{
  "image_size": 48,
  "crop_scale_min": 0.5,
  "bottleneck": "vq",
  "downsampling_factor": 8,
  "encoder_layers": 8,
  "latent_channels": 16,
  "decoder_activation": "silu",
  "decoder_block": "sep",
  "shampoo_beta": 0.95,
  "adamw_lr_other_params": 0.00078,
  "lr_schedule": "cosine"
}
Rows from block 1 of the decoder of a small image VQ-VAE, named by matrix and row number. Rows with one number belong to one channel. Each number is 128 + 24 x the weight over its row's rms, rounded and kept within 0 to 255. All counts start at 0. Numbers have three digits each. After the name is the row's rms in percent of the matrix's.
After each channel's rows are labels from the 100 images, of 14848, where the channel reaches its highest value: "colour at peak" is the nearest of a few named colours to the mean colour under the peak; "peak at" is the part of the image that holds the peak. Only what is clearly more common there than usual is listed. The data: crops of objects in photos (Visual Genome). In brackets: how many of the 100, against the usual share in percent.
# convs1: first pointwise conv (decoder.mid.1.convs.1.weight, 192x192x1x1), inputs 0-191
# convs3: second pointwise conv (decoder.mid.1.convs.3.weight, 192x192x1x1, transposed), outputs 0-191

convs1.2 087:115117157169127134136127106116113110097130113103119142116134130158077156144124112156115146155149152136130127146122111134121097115145153143156133106132133136150107126100137139139149124125111095126135104146132170138120160156106087124158117126076138162133134137148079136158138118115145103116176088145120125113126142176127167120170137173152097117151122135081099125147133146136157099086176141119176119136169132141110115135161128113101145105108092084147166132129127105164141113153088145115129045146124138096132158120175093175134114185173146116140116096130136121142131125109071084126
convs3.2 080:121089131141130102137135119103112127170123167094119152124155124105158171152107158095150145087088128119110090140167134123119122092162083109130113122134104090102135125077195127144142136140101164134179129112121169129109130123134127173119136093124119161126159131136129112155131177125115126125123112116112096160164105107129141105132128125156138120132145110123143164141158094148143103141168162126144081178105097121108115120116141084110121134119104099044124108100109120130136102099120109121132155116104124117094154159104140171113111160121109132144147128114159126109166106088180113111
colour at peak: grey (60 vs 35.5); pink (35 vs 9)
peak at: centre (36 vs 11.1)

convs1.114 095:119136127112131157137150116149162207168136085111097146113103123122125126145138089132130117130139108144174119150120142126144117138113149141108125073119111127175130128127098117113083112145139114148129143114114116133168132103144095163161112107115142111170115146139123128112122080131122152106124119140184128173134074119123130062116101157221130118114110161127137125127147104174140131146093168130131139111122130118110132112107102133145144192114120159179112141124110136116105132142166198136125096090178120137144095101118139124138087153117148149143141136126119140148107125137120142114
convs3.114 093:124131136068111123128156131113149150146174126120128155090085120102132148125128109129158097090117146095153170125094117128140112148153142144164120113198123149121107108135122126115133158108155159135130152141050136130111093108134119172117098107144115123115127129148147102105169100130107128154080161096111133082117113131143129106142157106120131154136140112152095124152096149143145126114145165128120137103147105096096094106149183147092132148119116131131151113165146114103110117122127143131142122077154085094133178101125108145090124087135178074140091154140101109099135162138129129145
colour at peak: white (38 vs 4.7); pink (35 vs 9)
peak at: middle right (27 vs 11.1)

convs1.168 098:116109157118126135153151143139125129096160146090164113082152141111078092136120092133124150113129134123112169118107151106112117155137092141155184129080115133138147122134093148145188085117157118127113104161091127124165119099130114115171125112091130160094143151125086136116154156130159096154111153093133098090083144124136137113136105112095140137143176111112146127098107115127130132089114127144106101150138117127129142142104141128112125155168151077136120125130134134105101112129108125122137154156143109085125167131082128162087157106154117112076066166112143159167129135155110153148
convs3.168 107:139089121151101115145159105121144091110120126122118157151116137115131093152094175125099121102140135132123126093119117138090136135117153119099130104101137145177133165129131159156168108131134102110116130116143190131161082125116169103071122148075108091098089119126093128147135085110118118079140145115144097120091130158124107093134125147159150137105168157105151154122132142102140110127111126141141115132114113145111149086128148135106097163127161095110136165130100165074181110109099101106146084124146098135151103145111141140102129167123144108114135127101124101103138110086141139190
colour at peak: cyan (42 vs 0.8); blue (25 vs 0.5)
peak at: top centre (30 vs 11.1); top right (29 vs 11.1)

convs1.111 098:160149156134106131140142140151115089125163117148097122150118153129107163091137143114054079142147104143168115127119117140085165142141133124169073135107117119163144128122150151165152097108107091121134122134106141102175109131119100172178144163118115080136101132129187146116140133138114101148169126129109090126110119113089113137143128108065157138131143163114122146117113106131114131142129146091117064153124142128117124122094131122140154125109145142142141074105085163114162101137148122123104145145136142082119113133143102160111091093165121125123103110157132137097165112153130145108
convs3.111 113:147140178102118097142145160160130149115135104111101094120163104132179147130135127151132109159125136155099094140102119120121149119093144147153157148142085127100156116145136106143133095108116068113134142124124130134151116089137144159099076122102127145117126119143096162092145149133149143094159122099121134133135089118083180088102084119134106121094132142117095109074127150157125096115100075161127122095139108141166088121183115101123112146151114109149117130146079106106122146102098145145109097165091141156134119129136141120140099133085113131088085111172120143113155121119119123100
colour at peak: grey (60 vs 35.5); pink (26 vs 9)
peak at: top centre (41 vs 11.1); bottom centre (32 vs 11.1)

convs1.123 091:106156136160171095144119120135135130147164085112077087159156144118108171101119132086100121130117108139151134139149114113150128145143113162107146137127108128126117150152119161131115158131123136124147147149112125122138114167105087176148133127138129130078159131137060123159096137114082104136116138096139128098137129098125149127180173071105129149111098085123126138144092114136097093134102128133151121127117124185132127152101122149164166137098101140110124144155163150144128075090096097144144104155123167131141073139142130184133119113124147146109148124090087131146109103121159135146
convs3.123 098:096170140131119159081145101145090164130125140132120148173128144122185173155112104126070147097124112150144141081112107109191124131135103142094104135132110100105109121104134122139107127180141125105123105098111116130105120091143132148130106140111105158101111108102134142126088147146076141139102116118133090149122149109149141126130125090195142119096156116133184109144159173111107137140110154139129133123124101110140173117154079091145128150104136124162097108124149143123117107174126127130146116143089103121114134161127110106094093183118101106129154161158143121140106111155160125127
colour at peak: cyan (29 vs 0.8); pink (26 vs 9)
peak at: top centre (38 vs 11.1)

convs1.186 104:097125057118163102160152110141130160103131093108096134142130156132116119119156116142069142107093146119140136157089144145102087109153121130109123148143131144185121165139093141118128081124153124133141147115112093145067155120115133142169145144135121116139162136125122139115149172162121099109137177085130126114127135098109158171161130139100127140162133166207117147097142145143107121135111081139125146148133144148160155147154134123156140127117157128116126164150167152123151120149152114143090143129132155134152165163123123113160124140158161112106099138126137112147172162165151113156
convs3.186 116:155143137170174162176126159147140160165134135168175153109089132151133103135143143142110164095110139144129145132134143142154134119112115150125165118134125143132129148130150114135141118083110108149096156135128123126122079158077147166120127135112147163105104115151118186151127150106146144173159139098145143096150112171131128137144164130108128105100145171131118119087123142162125145126147132099169131162124184145112167133120151131098118159108114146130117116087110148161132154147132148144200136155174139111111115136151086157156139133157193104101091151097123126147147146131116141123
colour at peak: brown (74 vs 34.5)
peak at: bottom centre (31 vs 11.1)

convs1.61 105:120114154099086121125144118136088074153163124116073125172103160142148162130146109097135100109112119129129122165116108113133117082103122135118131168092120147147109123108111143118110168120168141134143138136126135138124105098112123163138174158134126118124129089100074100126112097148125095115133204168084119133151105118097119126123156129163103098167154135104143119122131170194080116137168112079122107125137134140132164119108119123132116095085140135126154108146124111170149151096158125129127113137107128118142112139126163140131145170127148094113142125117154109174145097131130113186
convs3.61 106:081135085167114125078104145144150083120124180093133151135137149105135093109139120107112149135137105128142085134141121152103130123086060096118113103132084124126113111107152095112112136155110154108126101097135127130139152158125146165152123144135127111145122097123130106094105138096120127141105175099155159121154135129101104126100104119164135101087120081128094130118077095140105134112140133172144119154130099117103183131121113142116099128104123107080143127125098145160121109108117174108164124104164155151151106099132150145142093103128129122123132145086109092072112090129082131119
colour at peak: brown (62 vs 34.5)
peak at: top centre (35 vs 11.1); top right (34 vs 11.1)

convs1.46 109:108135085172161117122128136164151123218099115140128141141120176125173106063135148121117104142131133143143114129094131155122155128116104115107100127110141150092112126117139130114120124121138130141110131123130141115126158163104144154083116061137124146137089175141139139147126102144079158139118080177108131145139112112166157135137117102164135150138132107141179151137154132094135122128096098162157139152112123142164118107107172163132151135134127150146031160120137105101125115117115118118149130081119130103141151135118129108123127133151119135125151121132137168143174110164141138155
convs3.46 113:132112123119111152126131117103120168134132117088150106105160136081131098159097097151171131136137159104157201126129121113097171082162105116086126107119114107106114120130122133112129093159127140112162144105166136116115142126147097187128094148145093143144135152098133145117139155116171129147150125130135131122130125156095126114084131135136115096121140124115145134134109107184137140128106150154116139123123122071071122143125152119130118119098154096125069156109116135165151169138155128108158116085167146103115154131144154132075149160107155139157116108139081128103149173131174104108
colour at peak: white (34 vs 4.7)
peak at: top right (53 vs 11.1); top centre (44 vs 11.1)

convs1.183 108:129109111161129120101122107149104108122140104123149131097094122157131121116136151145114092129135106132145109138128131122125143135128110149164126147128138139126120101099098158101128081121175102133128108171140071119126092154120093135146104142132136150073098127103156135133169144139112118131114138151122148111139117179121148074146179158157129099158132133105123057136099127129146174151133119167131114100130115095088172139111102129072095098153163119154138106137136112120123149103124085109129151088167069106118094146130129169158142117164135154129123158176153106169167156136122136114
convs3.183 107:172139129131155128125121114142116116158109107154125153136150139131161121142122127146117141096140151100124144128102121151127129139122137123090089152123159162123159130173125141154131138085119123099144139128158112145183097118122136094125137100128124108116095127069088117135129142130138082134174146148160132125147110179120152123118131127160122109144150147139127128094122097118110166106126113177135178087115109103092095112137144171102083131120112154163110104148132112146127100142136162117134147138142076140149162130143140148134115084175182177155155119179099092176147136162087148179
colour at peak: black (92 vs 12.2)
peak at: top centre (27 vs 11.1)

convs1.44 090:125103139110124139117139121122135077117136120117103119105125133131083100114134141171125117107150142113144123127184129127118121119094180123135166118111103138131097125155182103104183125120112136146148126195142137108087119109172056122164134105116130158103097123094125161128144156136154147098141130115131141126104159114107163116142121163106113126162074156138084139129108085139141129108132138105098133090149112096107127144109141091146181137118098083100109156124135138117124120109113128110121132141117119093114160151146136122135100133115073164159137126120100118194103174125170146153
convs3.44 097:109107092151166136133099108094080117097138155066157124101108095096142163141165114144123141111125100166098145163095109100154089112108080117154162169088172138121101105178148123175096150145130110099145116104144140148142095130145107181108120110140133122141135138130106146104127147153145100081123126128132117123117124088121127112137126084141119131112127111122121128129111082129114106131111105134156094070140084108129107145123086088127124111131145184130135125117114142134129140095132138100086151108135167155125132136144139168117127181128161158144122169151098129136166132161117123129
colour at peak: blue (32 vs 0.5); black (30 vs 12.2)
peak at: top right (46 vs 11.1)

convs1.104 102:124115141107176100106131161135090099120144164152103139137124128134109156097172147076128121144128148151125142167116126081092139168106125144144117118111126105100137151134131116149120168148109137145124145122173131121103155117120163142165131090146102114114103118081112094154102157133111164143130127127133106145147130144218115128156157139111086116116124124140115120114156093092118109128120150124170148147156135132125132156165167099130126129145117088132127114105129090119132165159148128056077139094098155166135168126090132103095142094123123109131130199133124106109145141133142146130
convs3.104 090:117113106153125179141108119134163129126143176125133133142156142123123140153126124154113204097117151164119105063165099142103146079148126113113115095141138167150139169166093140122148083156098121114146139129119114126168150100135147118133120115142099090113109115102153122107129127161134111102130127137106118121183125113156167133132159124134132157086124135146135095144122142125146107089098104152109092170138150133140149153173131143143114072132097139124163099150125126114113108134119139121139132143168111165148130115154113118087141105115112096147179151172120121099144180164079157137
colour at peak: orange (32 vs 1.1)
peak at: bottom centre (29 vs 11.1)

convs1.155 103:082105145113152125103134119133131140084146108147093086139127129172070121128125123165158149118125171082150112118142108110138126131184124215131108119156125151091130163110140163126151118139140105116116093134149109112127144111150170143146095096116125122129164124133113105148096158118135118126112135146144158110115103157130163122137156124132118118122092102129131127106161147109143080122119167103117057112110137096102143106135144125122119105096138135141144177119132144109170134117147150125136133122188140150117153156115132153126133138096146159083134110055154142127131191144108113135
convs3.155 110:173149134175132121183130133118143098110154154136142102141149085136117145105113144148137161107114148126085152122141127166137105151119140172127106141126080130159137101103117182146147095127115134119155133078136166083146101138109098119133106103141125130117149105140126147117098093157082097131152090155123108127100146119113142150074157123143127082083186109130102117126186112193155156127153158139109165125147143144101103123117151128141122102121159120141135134081112094143171092147139124171110146154152102090132140128101149122104130104128140143118126106142109131137147115119161165122
colour at peak: grey (60 vs 35.5)
peak at: middle left (36 vs 11.1)

convs1.176 099:158117141135127155153116169131102114100129180111137146148157119113106121134136097131116128118116152112134078098140109108120156121111103122102121134125118159107113126064124095143107065152111121144115116140100131145133116116121110144125119106063128128064160146122101162118150061185182181136127130086154120133120148122082151138102125159169134104140116169145129146085115133121089131108143171131131127153102136119122115101131147145128173124146140147155130154158162176099134142132095116141110158168114128112124102106137117118123119113137139172147144096130132154154113076139094095137
convs3.176 087:110123148094126121159160103151128120112162120163132095125130130157087125144141137132118159132152129129103097184150133103162117137128075125137113144144132087141111150147130152120117123118087115135116113106128143150107166123167146157133094081142122116135130146136158143122159135045110155167116101122137167187153086158103084155105135144126160118152109110122163130134162137105154140101149113150146113099114154145102134169154145131128099145106120108085109086109117118107152093106155117142132160103074129127128112129159146105136104104119110171150137143169121089124181182118122133147
colour at peak: cyan (43 vs 0.8); blue (29 vs 0.5)
peak at: top left (79 vs 11.1)

convs1.38 100:132136109127122126120160131110109127095111104106128110091131120150142137158155126104129125095092137136156143140104134113124154116150136153120136113152110135114100075132168089142115094120178112158120117124119170131089205085116124132157145088120161136126178108143122179149099130139108126138127113129135126143127103180132162138103123122171081127131156165067137090086162138117130151128137136132148097140083113136165111116100092119174141125119097152163123173145144141118086106124118100169128132143095115084129153139095092120147096099147146120122104120117146147111123098116070137146
convs3.38 103:084129135120141129084133120113136123093145130124140150119179122155136154151123081101094165110084105156061131110114120155150106134158124120121155091089116143105088125161147114129169124130166150154125111162099143118088149142144109132132111156166128136151191101109084169145082152114121111132112146148130146105149128095158095140157144171133095155141112138107118079191128143126140115148185125157112110133124126132128128133112127151175143104125087100154127124131133129118152088179153120110143140083096136130110116099155126141119154120123123143184137115151146137114160124110144133134
colour at peak: grey (65 vs 35.5)
peak at: middle right (29 vs 11.1)

convs1.79 100:122131093098147107129105121072130114142095153105120107174105135145120104121119104144101159137087135130163085122123114176116104103103075106158116134095123155071143107128098114110143103147089169117112096157129124129147153119142130099109140106104109130122123164113100146120188127136145134140132134124159122157100130051122174141116133146143166146159100130173138188115112097148146130130116119139113114122135150107128130122134129118137127110101153106097130104170113120155105110139070074159151120131109139095135090145138124133125145093071136136155119137109116134152155127162122145181
convs3.79 116:068114174130103132122106163162112109118150125098148138127115136088138118144116126114155150106145142149153094145128154149095109147125095097158121133138125107115170114128134152092137162115114093126079146133113144138140159176104153133147130146110141143093094121116115168143160092140115128144096115113170108133191128138162116142126118122112068150150119139182159114133164095137117153120141103121167150162149116113141115089163149161117104156112165106146155135145119155109137145122117130147116132146122086162186160068113073123125117130102158134091120105145108116108158131165150126108
colour at peak: cyan (29 vs 0.8)
peak at: middle right (35 vs 11.1)

convs1.43 099:112118139122132140140128131120102102110158122116148139145092159142111146103122105133119112126155146154103118120189072152187118122125142135137141149094177105135117128159146168108103116112140117135183146117146114132122087113139124131146120107103123092131123141082118103101150094059088120139188139131151125129114121100109156126151090116130143122140144173110117103113166110175145135112112137149151135150144157147123189101108155115174157147153142131115129112098124125128168185153121117133144085087139125130132084144122142102119117148143120151092136136180116158106144188119108148159
convs3.43 084:102142128123119059120152127141116117148120092158086154108164147135147073162171149104130136143205115140101140147109133161126145103165131142128184121078173124105126145132113092109153128125111110115133154133150083153137111123090136138138138098115132118126134118156129114072156136107114134142137136164124118141117106110131107106106132155096116114130093120071142122123097112106118136114120119156169135117067176105147103097141157122099099130191105155129143119136145108136104128105149131165106125114103108105084165106131110159099129099140168088121125139152144120115133153108098141135
colour at peak: blue (45 vs 0.5); cyan (32 vs 0.8)
peak at: top right (27 vs 11.1)

convs1.153 089:155112109121139111134143146162158108087106052126155088138144147150073181126135144133166179150131115151113166113113062102120107064121119127136142128087138146097145100129149119140079125132112126118143167117108158118115122127129144094093090133130095132105160121073174093141081132158108150124096075148144102141142106151126133135139133107143149125128124150116118094110100123157110140126164132169149137092152152141113165128129125142101123155101121119115102132118120141084149152104131131099160107127139158141102132097131105164107133133147111176095112126142123161137128098110135121100
convs3.153 107:156124129092125137119096150107071143142153152110178084101138112126117130115109148076055160146107120123139142145133157130093095122129119114153144131134107108135112129087114116132139138154148159162125079103125128144135146124110131092098121112144105131152124111117123127081088105138136137141115116142116105073136077139116071148110147096144097094122105155104093138146149144120115139146128089141120129166131129135160123138143133197143142168137126138143144127128136109074148130139168132161131137122152117163089169142123171152123082123111126124131062127127119122136123150137140108055
colour at peak: white (99 vs 4.7)
peak at: top centre (45 vs 11.1)

convs1.178 107:143153162120143117119120084108099143109137142126138087135112152143130138154115091142100090098158110113105137112077183130090130115137163096136122102123094127142125114131109150140131113100141124130155162120142137089131119132116118130120110113118123104151154088130153120142152145150132115108137078142173133135081160125148119164113125108144124132142127122122129109161140099155137163167109152176138123143100139135115093134116120136088118127189120082149087122097132131123123171121145140168119110130141142087111162131131141119102134090148090160143122169149192205098093098143063151117
convs3.178 102:116146064121122102123142142119157067130131139135072116145143090118144104094160143164144156090177122150095117145130104091102117093100146142119139174154138108140189126095120154078162172128141160153114137119109119108099164099096116158091110129134099097120168125105128114128128093105120105094170152122126150148128098105123109113137106105155142172128104066121137110082109107125132112096095121150136112157128115103156131112135129120154144123135135161166139144135136156164129149133145135133127134121138114130111118131152155085137122127147101101149139108131188150085152126121084126111
colour at peak: blue (28 vs 0.5)
peak at: top centre (47 vs 11.1)

convs1.154 106:124114157135156119139129154113139096095114117084117142140121123160126115099137169107131172106119139111139133101135131141127162122137065130130113154118096179096141099151107118143157129135115157157119116151130131124153113129157114157110146103063131149119117095116156122182133108132146167100177135128122166096131113144132164077155128159148149109135162133134112144117122104150132107118116134134122153143120101087143145122123129148124159115083125126144181129136135158146154114113106140088108103176124172120121149131113139077171122127092213178144131146111089094155107085142140101132
convs3.154 093:131170109143128111136133107113094170118126123108125121129100125142135171146097117142109137097094133096145079067097156148086148131128132124156090103099159101132135096162139077147082124105099117126173121165131143104134129168115145127139107135147140111110083129086114126149134128115143126114128127159150141166097085160096172111166149128110137161119167127131092123149102076117089141157138134133089108137147108096162144128152142097123096107101137159086107106131161138137147144150128149107095093155089171078101096128117102093119119149110145144092143102116094131133125131123121146130
colour at peak: brown (78 vs 34.5)
peak at: middle left (30 vs 11.1)

convs1.134 104:158146127104115116086154145118141135069139097123157112148128139170099119134122117124177119120133126147123066121165136123136098164127170121132112138107115142124127179102128129155114133113145090147060166090100123131161118158119116082165139132116131098127140072084140104119160112097130065144111141130118125113105167155144149085090135126150089113154132164159118093125147131112118135148158113104141107085126133152134136129145131121117142109159119128133136125138133131128189156209125111123158125128161143104161131129131140114169117117140098149121119145142079080143146152121145131127
convs3.134 088:104117113115111094145126080159145132125114136105113124128122109089102137125136139093094095123132097120147133125127146150132141104123140128053104168161139126131121123144117131149149131108125123089126168116089150169113122138171135098159158113134155138136126112127101117162129138144121097112084149137069120116085121130184122128122116115094096095143127107169123124122083148121148144149176135165116117109105144142100128108147146137145126131135125132130166170079151129134114124076091188110129124186177098156120149107117068123169117110120118114121124149152124148086160131100123080157
colour at peak: black (100 vs 12.2)
peak at: bottom right (69 vs 11.1)

convs1.189 115:133118109129122082161142122172096107139118117110123117126140149103161127113131108117166057126137167146146107115082088154126116139093146167135095125116128142151095141117134136160111118105110113132137133145149150107180104129079149115136144130109153101180118139128092144118098142128154109113164109165105107103137145112099136155130146119140109122151145141068098124121147091079102105167090094146166132158180144140082147122120109123136143155115145137075123190177120135142132161137125119161087141093142110121131086151139156159108125122142140106105151107131133116127105106137177132114
convs3.189 121:131102093134132120085198098130124158168136135090134119160135082170108126101144180118157147184068124147141141149115112150122134162143083134079093160139113169134097147114137127094139135125132146135149159131158146165127125128131122145143112120108106082129185151160132157161123125156162124128118161151159119136115127138125094098130100126088158167117056117149096112152114141139126149129138162126161137125113114166072121135129131121115103144126126149106108149127194150141132129163110142146135119097150161115140120119119130148145105108141095110089157126087127121127125105114124124117
colour at peak: blue (29 vs 0.5)
peak at: top centre (54 vs 11.1)

convs1.11 096:119094124123121146098144117091141108155085049154126104171141138163101152126116057097159122150137097144137132127126154112150164147143105126143107162115133159129146093133123113137118128145129124139108117131124075157165143131101115132143129082172125130153125118127177106152176113105127113107089140157090151139107189106135143122132122088078099127096159102099111123106107106103111100103125128123131122117158125115129152150117112163156130156136115159148134107141110128115129151129130107132156162099128176151148163125130148110148169183119141177138098159127130123149110097154131174110
convs3.11 095:117114134137148129124104119119108119146124113108119108154140100139121100107126153096172151110150123149137137129160098133109122172131150120127148122110074130113136153147099149138154168154130170123137107124169194082156113133127134137166156141083107116123123110179126155114136141068128128085094154126096115153099088126144160098142108082142154151110121100133139097132130177122118127113138128126125182125090135125165165115084121121124113102115116128120109170097146083122134103136132089143142155125117107189116137118127110127102142143123108106108065120099074134178126115165143087121
colour at peak: cyan (61 vs 0.8)
peak at: top centre (72 vs 11.1)

convs1.181 087:139109111121123119139172119118110143161113151145116118096162153133134150117101140113074173130151109084130152086118081091157147166126113155124093126119153111122104118143135048123126108135108100160114119089151127136132153141122154158137150173066139156139091132128111178127096163122130118183131126104123117106111134170118185126132135132095149072111154105116144146101129136145133128094166146128113138125171139135132157080165123128132147142114097118114108126106197127115131124151131150132128113126174140164099135139128108096148141144114123127118149131148081153099120127161094130152
convs3.181 112:160143119144111067140124141128158135133126158106090111128089193161160094095113175130158138126145111102136100090122134133154131123141129119165104118143073135116130104149139078119086163106143092138112124136155162098176183084120145153131116175177140127104096134142153113098139112127091099147114118162152099124079139117155171117131114095109178125125112161133128145105103109098096139142105103122169136136143147123129127158113141135146097134136117089159157161108128120099141110127117170131114134143145146152113143112093120117132150157123118143086107143110141128151153122126133143074
colour at peak: brown (62 vs 34.5)
peak at: centre (54 vs 11.1)

convs1.47 097:168109093111168146142113123127114158103108165129117144166128143138137150100139090124117120095114109145124109110140126172099144129123111139132115145111117148122137101136138106126132127138109184145107139132112150094136133128129105155171098146141121112103134099114178098169196103140140059118171102088137132153145129148066151144145128126074160121108124130099070130122113109130129111126126096091142150183136152101141199138129124112152145123161127145146151134163084159112152135106115097161135119140140159112127150139137093098148126130163127131150139118145128108123155096104092068127
convs3.47 110:146142174143120084146137129123112159109111146103120073138153116107112156114111136130169135137126121168141149123153098164147087119098086173144165084136089129097116148118107107094141142118146122113129126117154124097120130146151130148115157151164131100103152168168155141112145098146136083172145151122104099121153131097080150118120135108134139121186088142084135167073175133143090117143131134150117131099107127124113097107125135134129115113100080164115116128111175115119118110132085175160117128109142125136110071137105097103172111138150103128124121140149121137154107096140152135094
colour at peak: cyan (55 vs 0.8)
peak at: top left (71 vs 11.1)

convs1.130 094:130172146140157142189104106108140124150117176150129116120104101154111129101149108161172128140138094147094136152119110124085145169121093109124125142135082102108126109118129108142120175115121130113155103134099149120116109131135141095114150101119117091123126109120073119135118161134083189100148136151111116164142157137112143120122158156164104145134089143133143143138143122151112139156128171161163085106159164108122166106154105169118095181101148131117122175125149130144116143129149150134121113126136158127102117139146075166111108162068135106105138119097139146165105123155121099163
convs3.130 095:099151158131130148132150097112124135115159158099161140154113118127110138092123092121129122076115104097136082180156120109130157116175177150138125184153110136164107095123105117121115111097116113100099089139160127127116141143097140150120128114121118111163138121078102160125151131090167129164103149150099138108154114097116109122101144110151136077144143119146142118151122127127110149151143131110113128146129134182159154112124109117167128087080120175116172134129101119092142120124158164122124115142167117123099163152113161093090162127110127090095169140117158139113179141120094108103
colour at peak: black (64 vs 12.2)
peak at: middle left (47 vs 11.1)

convs1.16 101:135159092137129185116125142144114116104114074117138113146096077092152148124137106123125100139143123116137129116134125092082093174091136127206064127165141161137106113121090169113141133124139104147155112117121081142136115151134126162145136120117124166104118119115103168083145120112124163111145120138117146135107136133131176122131140156154175122139078098117084144153157108125120148123126097125131125118130125177125132116117124151139187109104105121095200130115105141165127106157126117130104132107179129095136140163133173131147108146103120092141141124118117126097107101141119111135
convs3.16 105:114104139135165145104123169128070148137139162162158146165100179173134115137101128119123137116145152140113164106104117121123141097130118074138121156143097141152115132117135100108097177118135144127091128115115110141179111114139089115134156137141119098109152128130193176142121123120132121158136130113100111102115137098071192121159145165109175112104101160159107095129130140082172110142137115081134150164141104128140124111119115124123140145116149125110077108107118164142120131103110166104107091144152136168139130145139124123154086143143113123126107167149123102160128126174141128152
colour at peak: blue (53 vs 0.5)
peak at: middle left (27 vs 11.1)

convs1.74 096:150071116095138153184143134171167110101101141140152130164101125124114155123122143122088084139141115133147144137149106132106128130107117117168131144112113151128091110115116141128141144151147147134098122130127154112120101114093092101132169138141086114130082120146148092126146124157151133112131084100139155128167160154130150130157108157164115118127120083122125146125163104124112113095123078116146147153190162123124165145166138094131155119159178117120089144152145133081113132157100123149091160094175106107112139142131079071101119139140150169133144107165149155104136114139126127125
convs3.74 097:115115141095139078127143145198149111094139100128082131129138149089175156138149128138121089140131121178149153099129128128154120109137105150153146120167159132150140143121126094135130150116128092136113108123088109130135120131164138106149101142154062096143129120128148144135100131126130115103131142108113098113096125096075146120140138088096106103127100187115094156152178126158108073156144117155133144140140143104102175130136152131110108139129144155126104151125124128158133097107105159165121113095094144174080124117164127079141148136096128144091115136110095131131114142115130093172
colour at peak: white (56 vs 4.7)
peak at: top right (64 vs 11.1)

convs1.0 096:114091114141120100098112128103148121177134166145129121178163129141154121124125085105159150133099149169168106130130108137165171107126100142144123141104142123134119126170122111164142142129130164150126091117086145117113155135146073138130141134111124138099135123149109123154136134171148117140134101112131137160130142112129119126110165130205147158108150108086149128149158108134125137099159123099138128171104149114121169094088118127145144133123144124098086185195140113110099126106114115128081140171119165140151110116131103086153123120156108147116133119133065089093148109128110096136
convs3.0 103:138136143105144139059149143122174146145148119162111144130077129163141140123101131141110093092136116144105092132115125077090169157129150176097156126134159156119122127100159129150123093146072095121133129169098119148131141156119143164154089099125157173094131142089106113116140094146136156079128083127121170138131166132113132124121112126165155133089090142075153141144106152147118113131117121151131140138127138186122115153092111128116117098116139146111147139114103122083104128094146123150113135130093107137128090134135105094132108114135107099145156155117082147092112112146119098163
colour at peak: cyan (44 vs 0.8)
peak at: top centre (41 vs 11.1)

convs1.172 100:154155119119185099103157142116157113115139139126109131128112133163130140119140131094123111125133108128141205132111144077185172107152148144118142082088123120135120158125101103180107127156139166104146144149094117106163120111114156071136130118094127110066137141151173132143096136103179157097144167144157154130120101145131108101165147087117133122100172146120128148101136143139136125135100137132113174122117143091147177147130146114124152104128089117168128152110120136100117163144131161109151123114069108122145087146126100132085112118135109143128133139135089135122132144134157114139
convs3.172 095:154150168128111114148139152131134172138170116103145094120139089125156121154147135113120121142134119102125146099105092123126150112102081132113111141116167129105136111126130106137134169149168076124136170128128152159100105105129102111158139123103149141176124159137143108143101106140117122056122174180116122110105119148117092143104159112125150159071135115107136148121119138085126129107120134164137112119116111158134143116089139065081102147124144082072115113133146093128142171155097179117147136091136158115131135131114112166101093112109134141151156109110156114148126116117125181119
colour at peak: white (55 vs 4.7); pink (29 vs 9)
peak at: top centre (37 vs 11.1); top right (35 vs 11.1)

convs1.19 105:117128092115141129119115106117124149142148095161125139123115116132154148116163145138174077161148170103154097081111113134107166105129166097105124132127120130118154142132147141126126139149133076164144095096150162109202143101128120162104147157135135131164113154118085113127136120156143154104123176164141131177109142131143117100107121061088121163112110157133097135172094095147105104139122127105144134141117092146133092113109150111109144122109135165095143138115083148106139138093134115160152122136129142077132156151122171133096157134099096160120147125112108174142137126135151094147
convs3.19 095:163194103135114114128147120113121089126092119140149106149112091134121122087128159117110102126109159053124174120131134130148150178105113169098093158065150146103103146174141165125110097142136114134093151127170133152131140109123176154150116146135142092076129155150104143155138143114163128110114137138180136133133160115120128162121113167097145136107097167114114114136178137117121102129121120149072111160158133132135139113144124115108104115107153102140144075121112129127139113122153117110124187136094121157136105154134122143142101138167092119122128122147093100148106121113143140143
colour at peak: white (70 vs 4.7)
peak at: middle left (28 vs 11.1)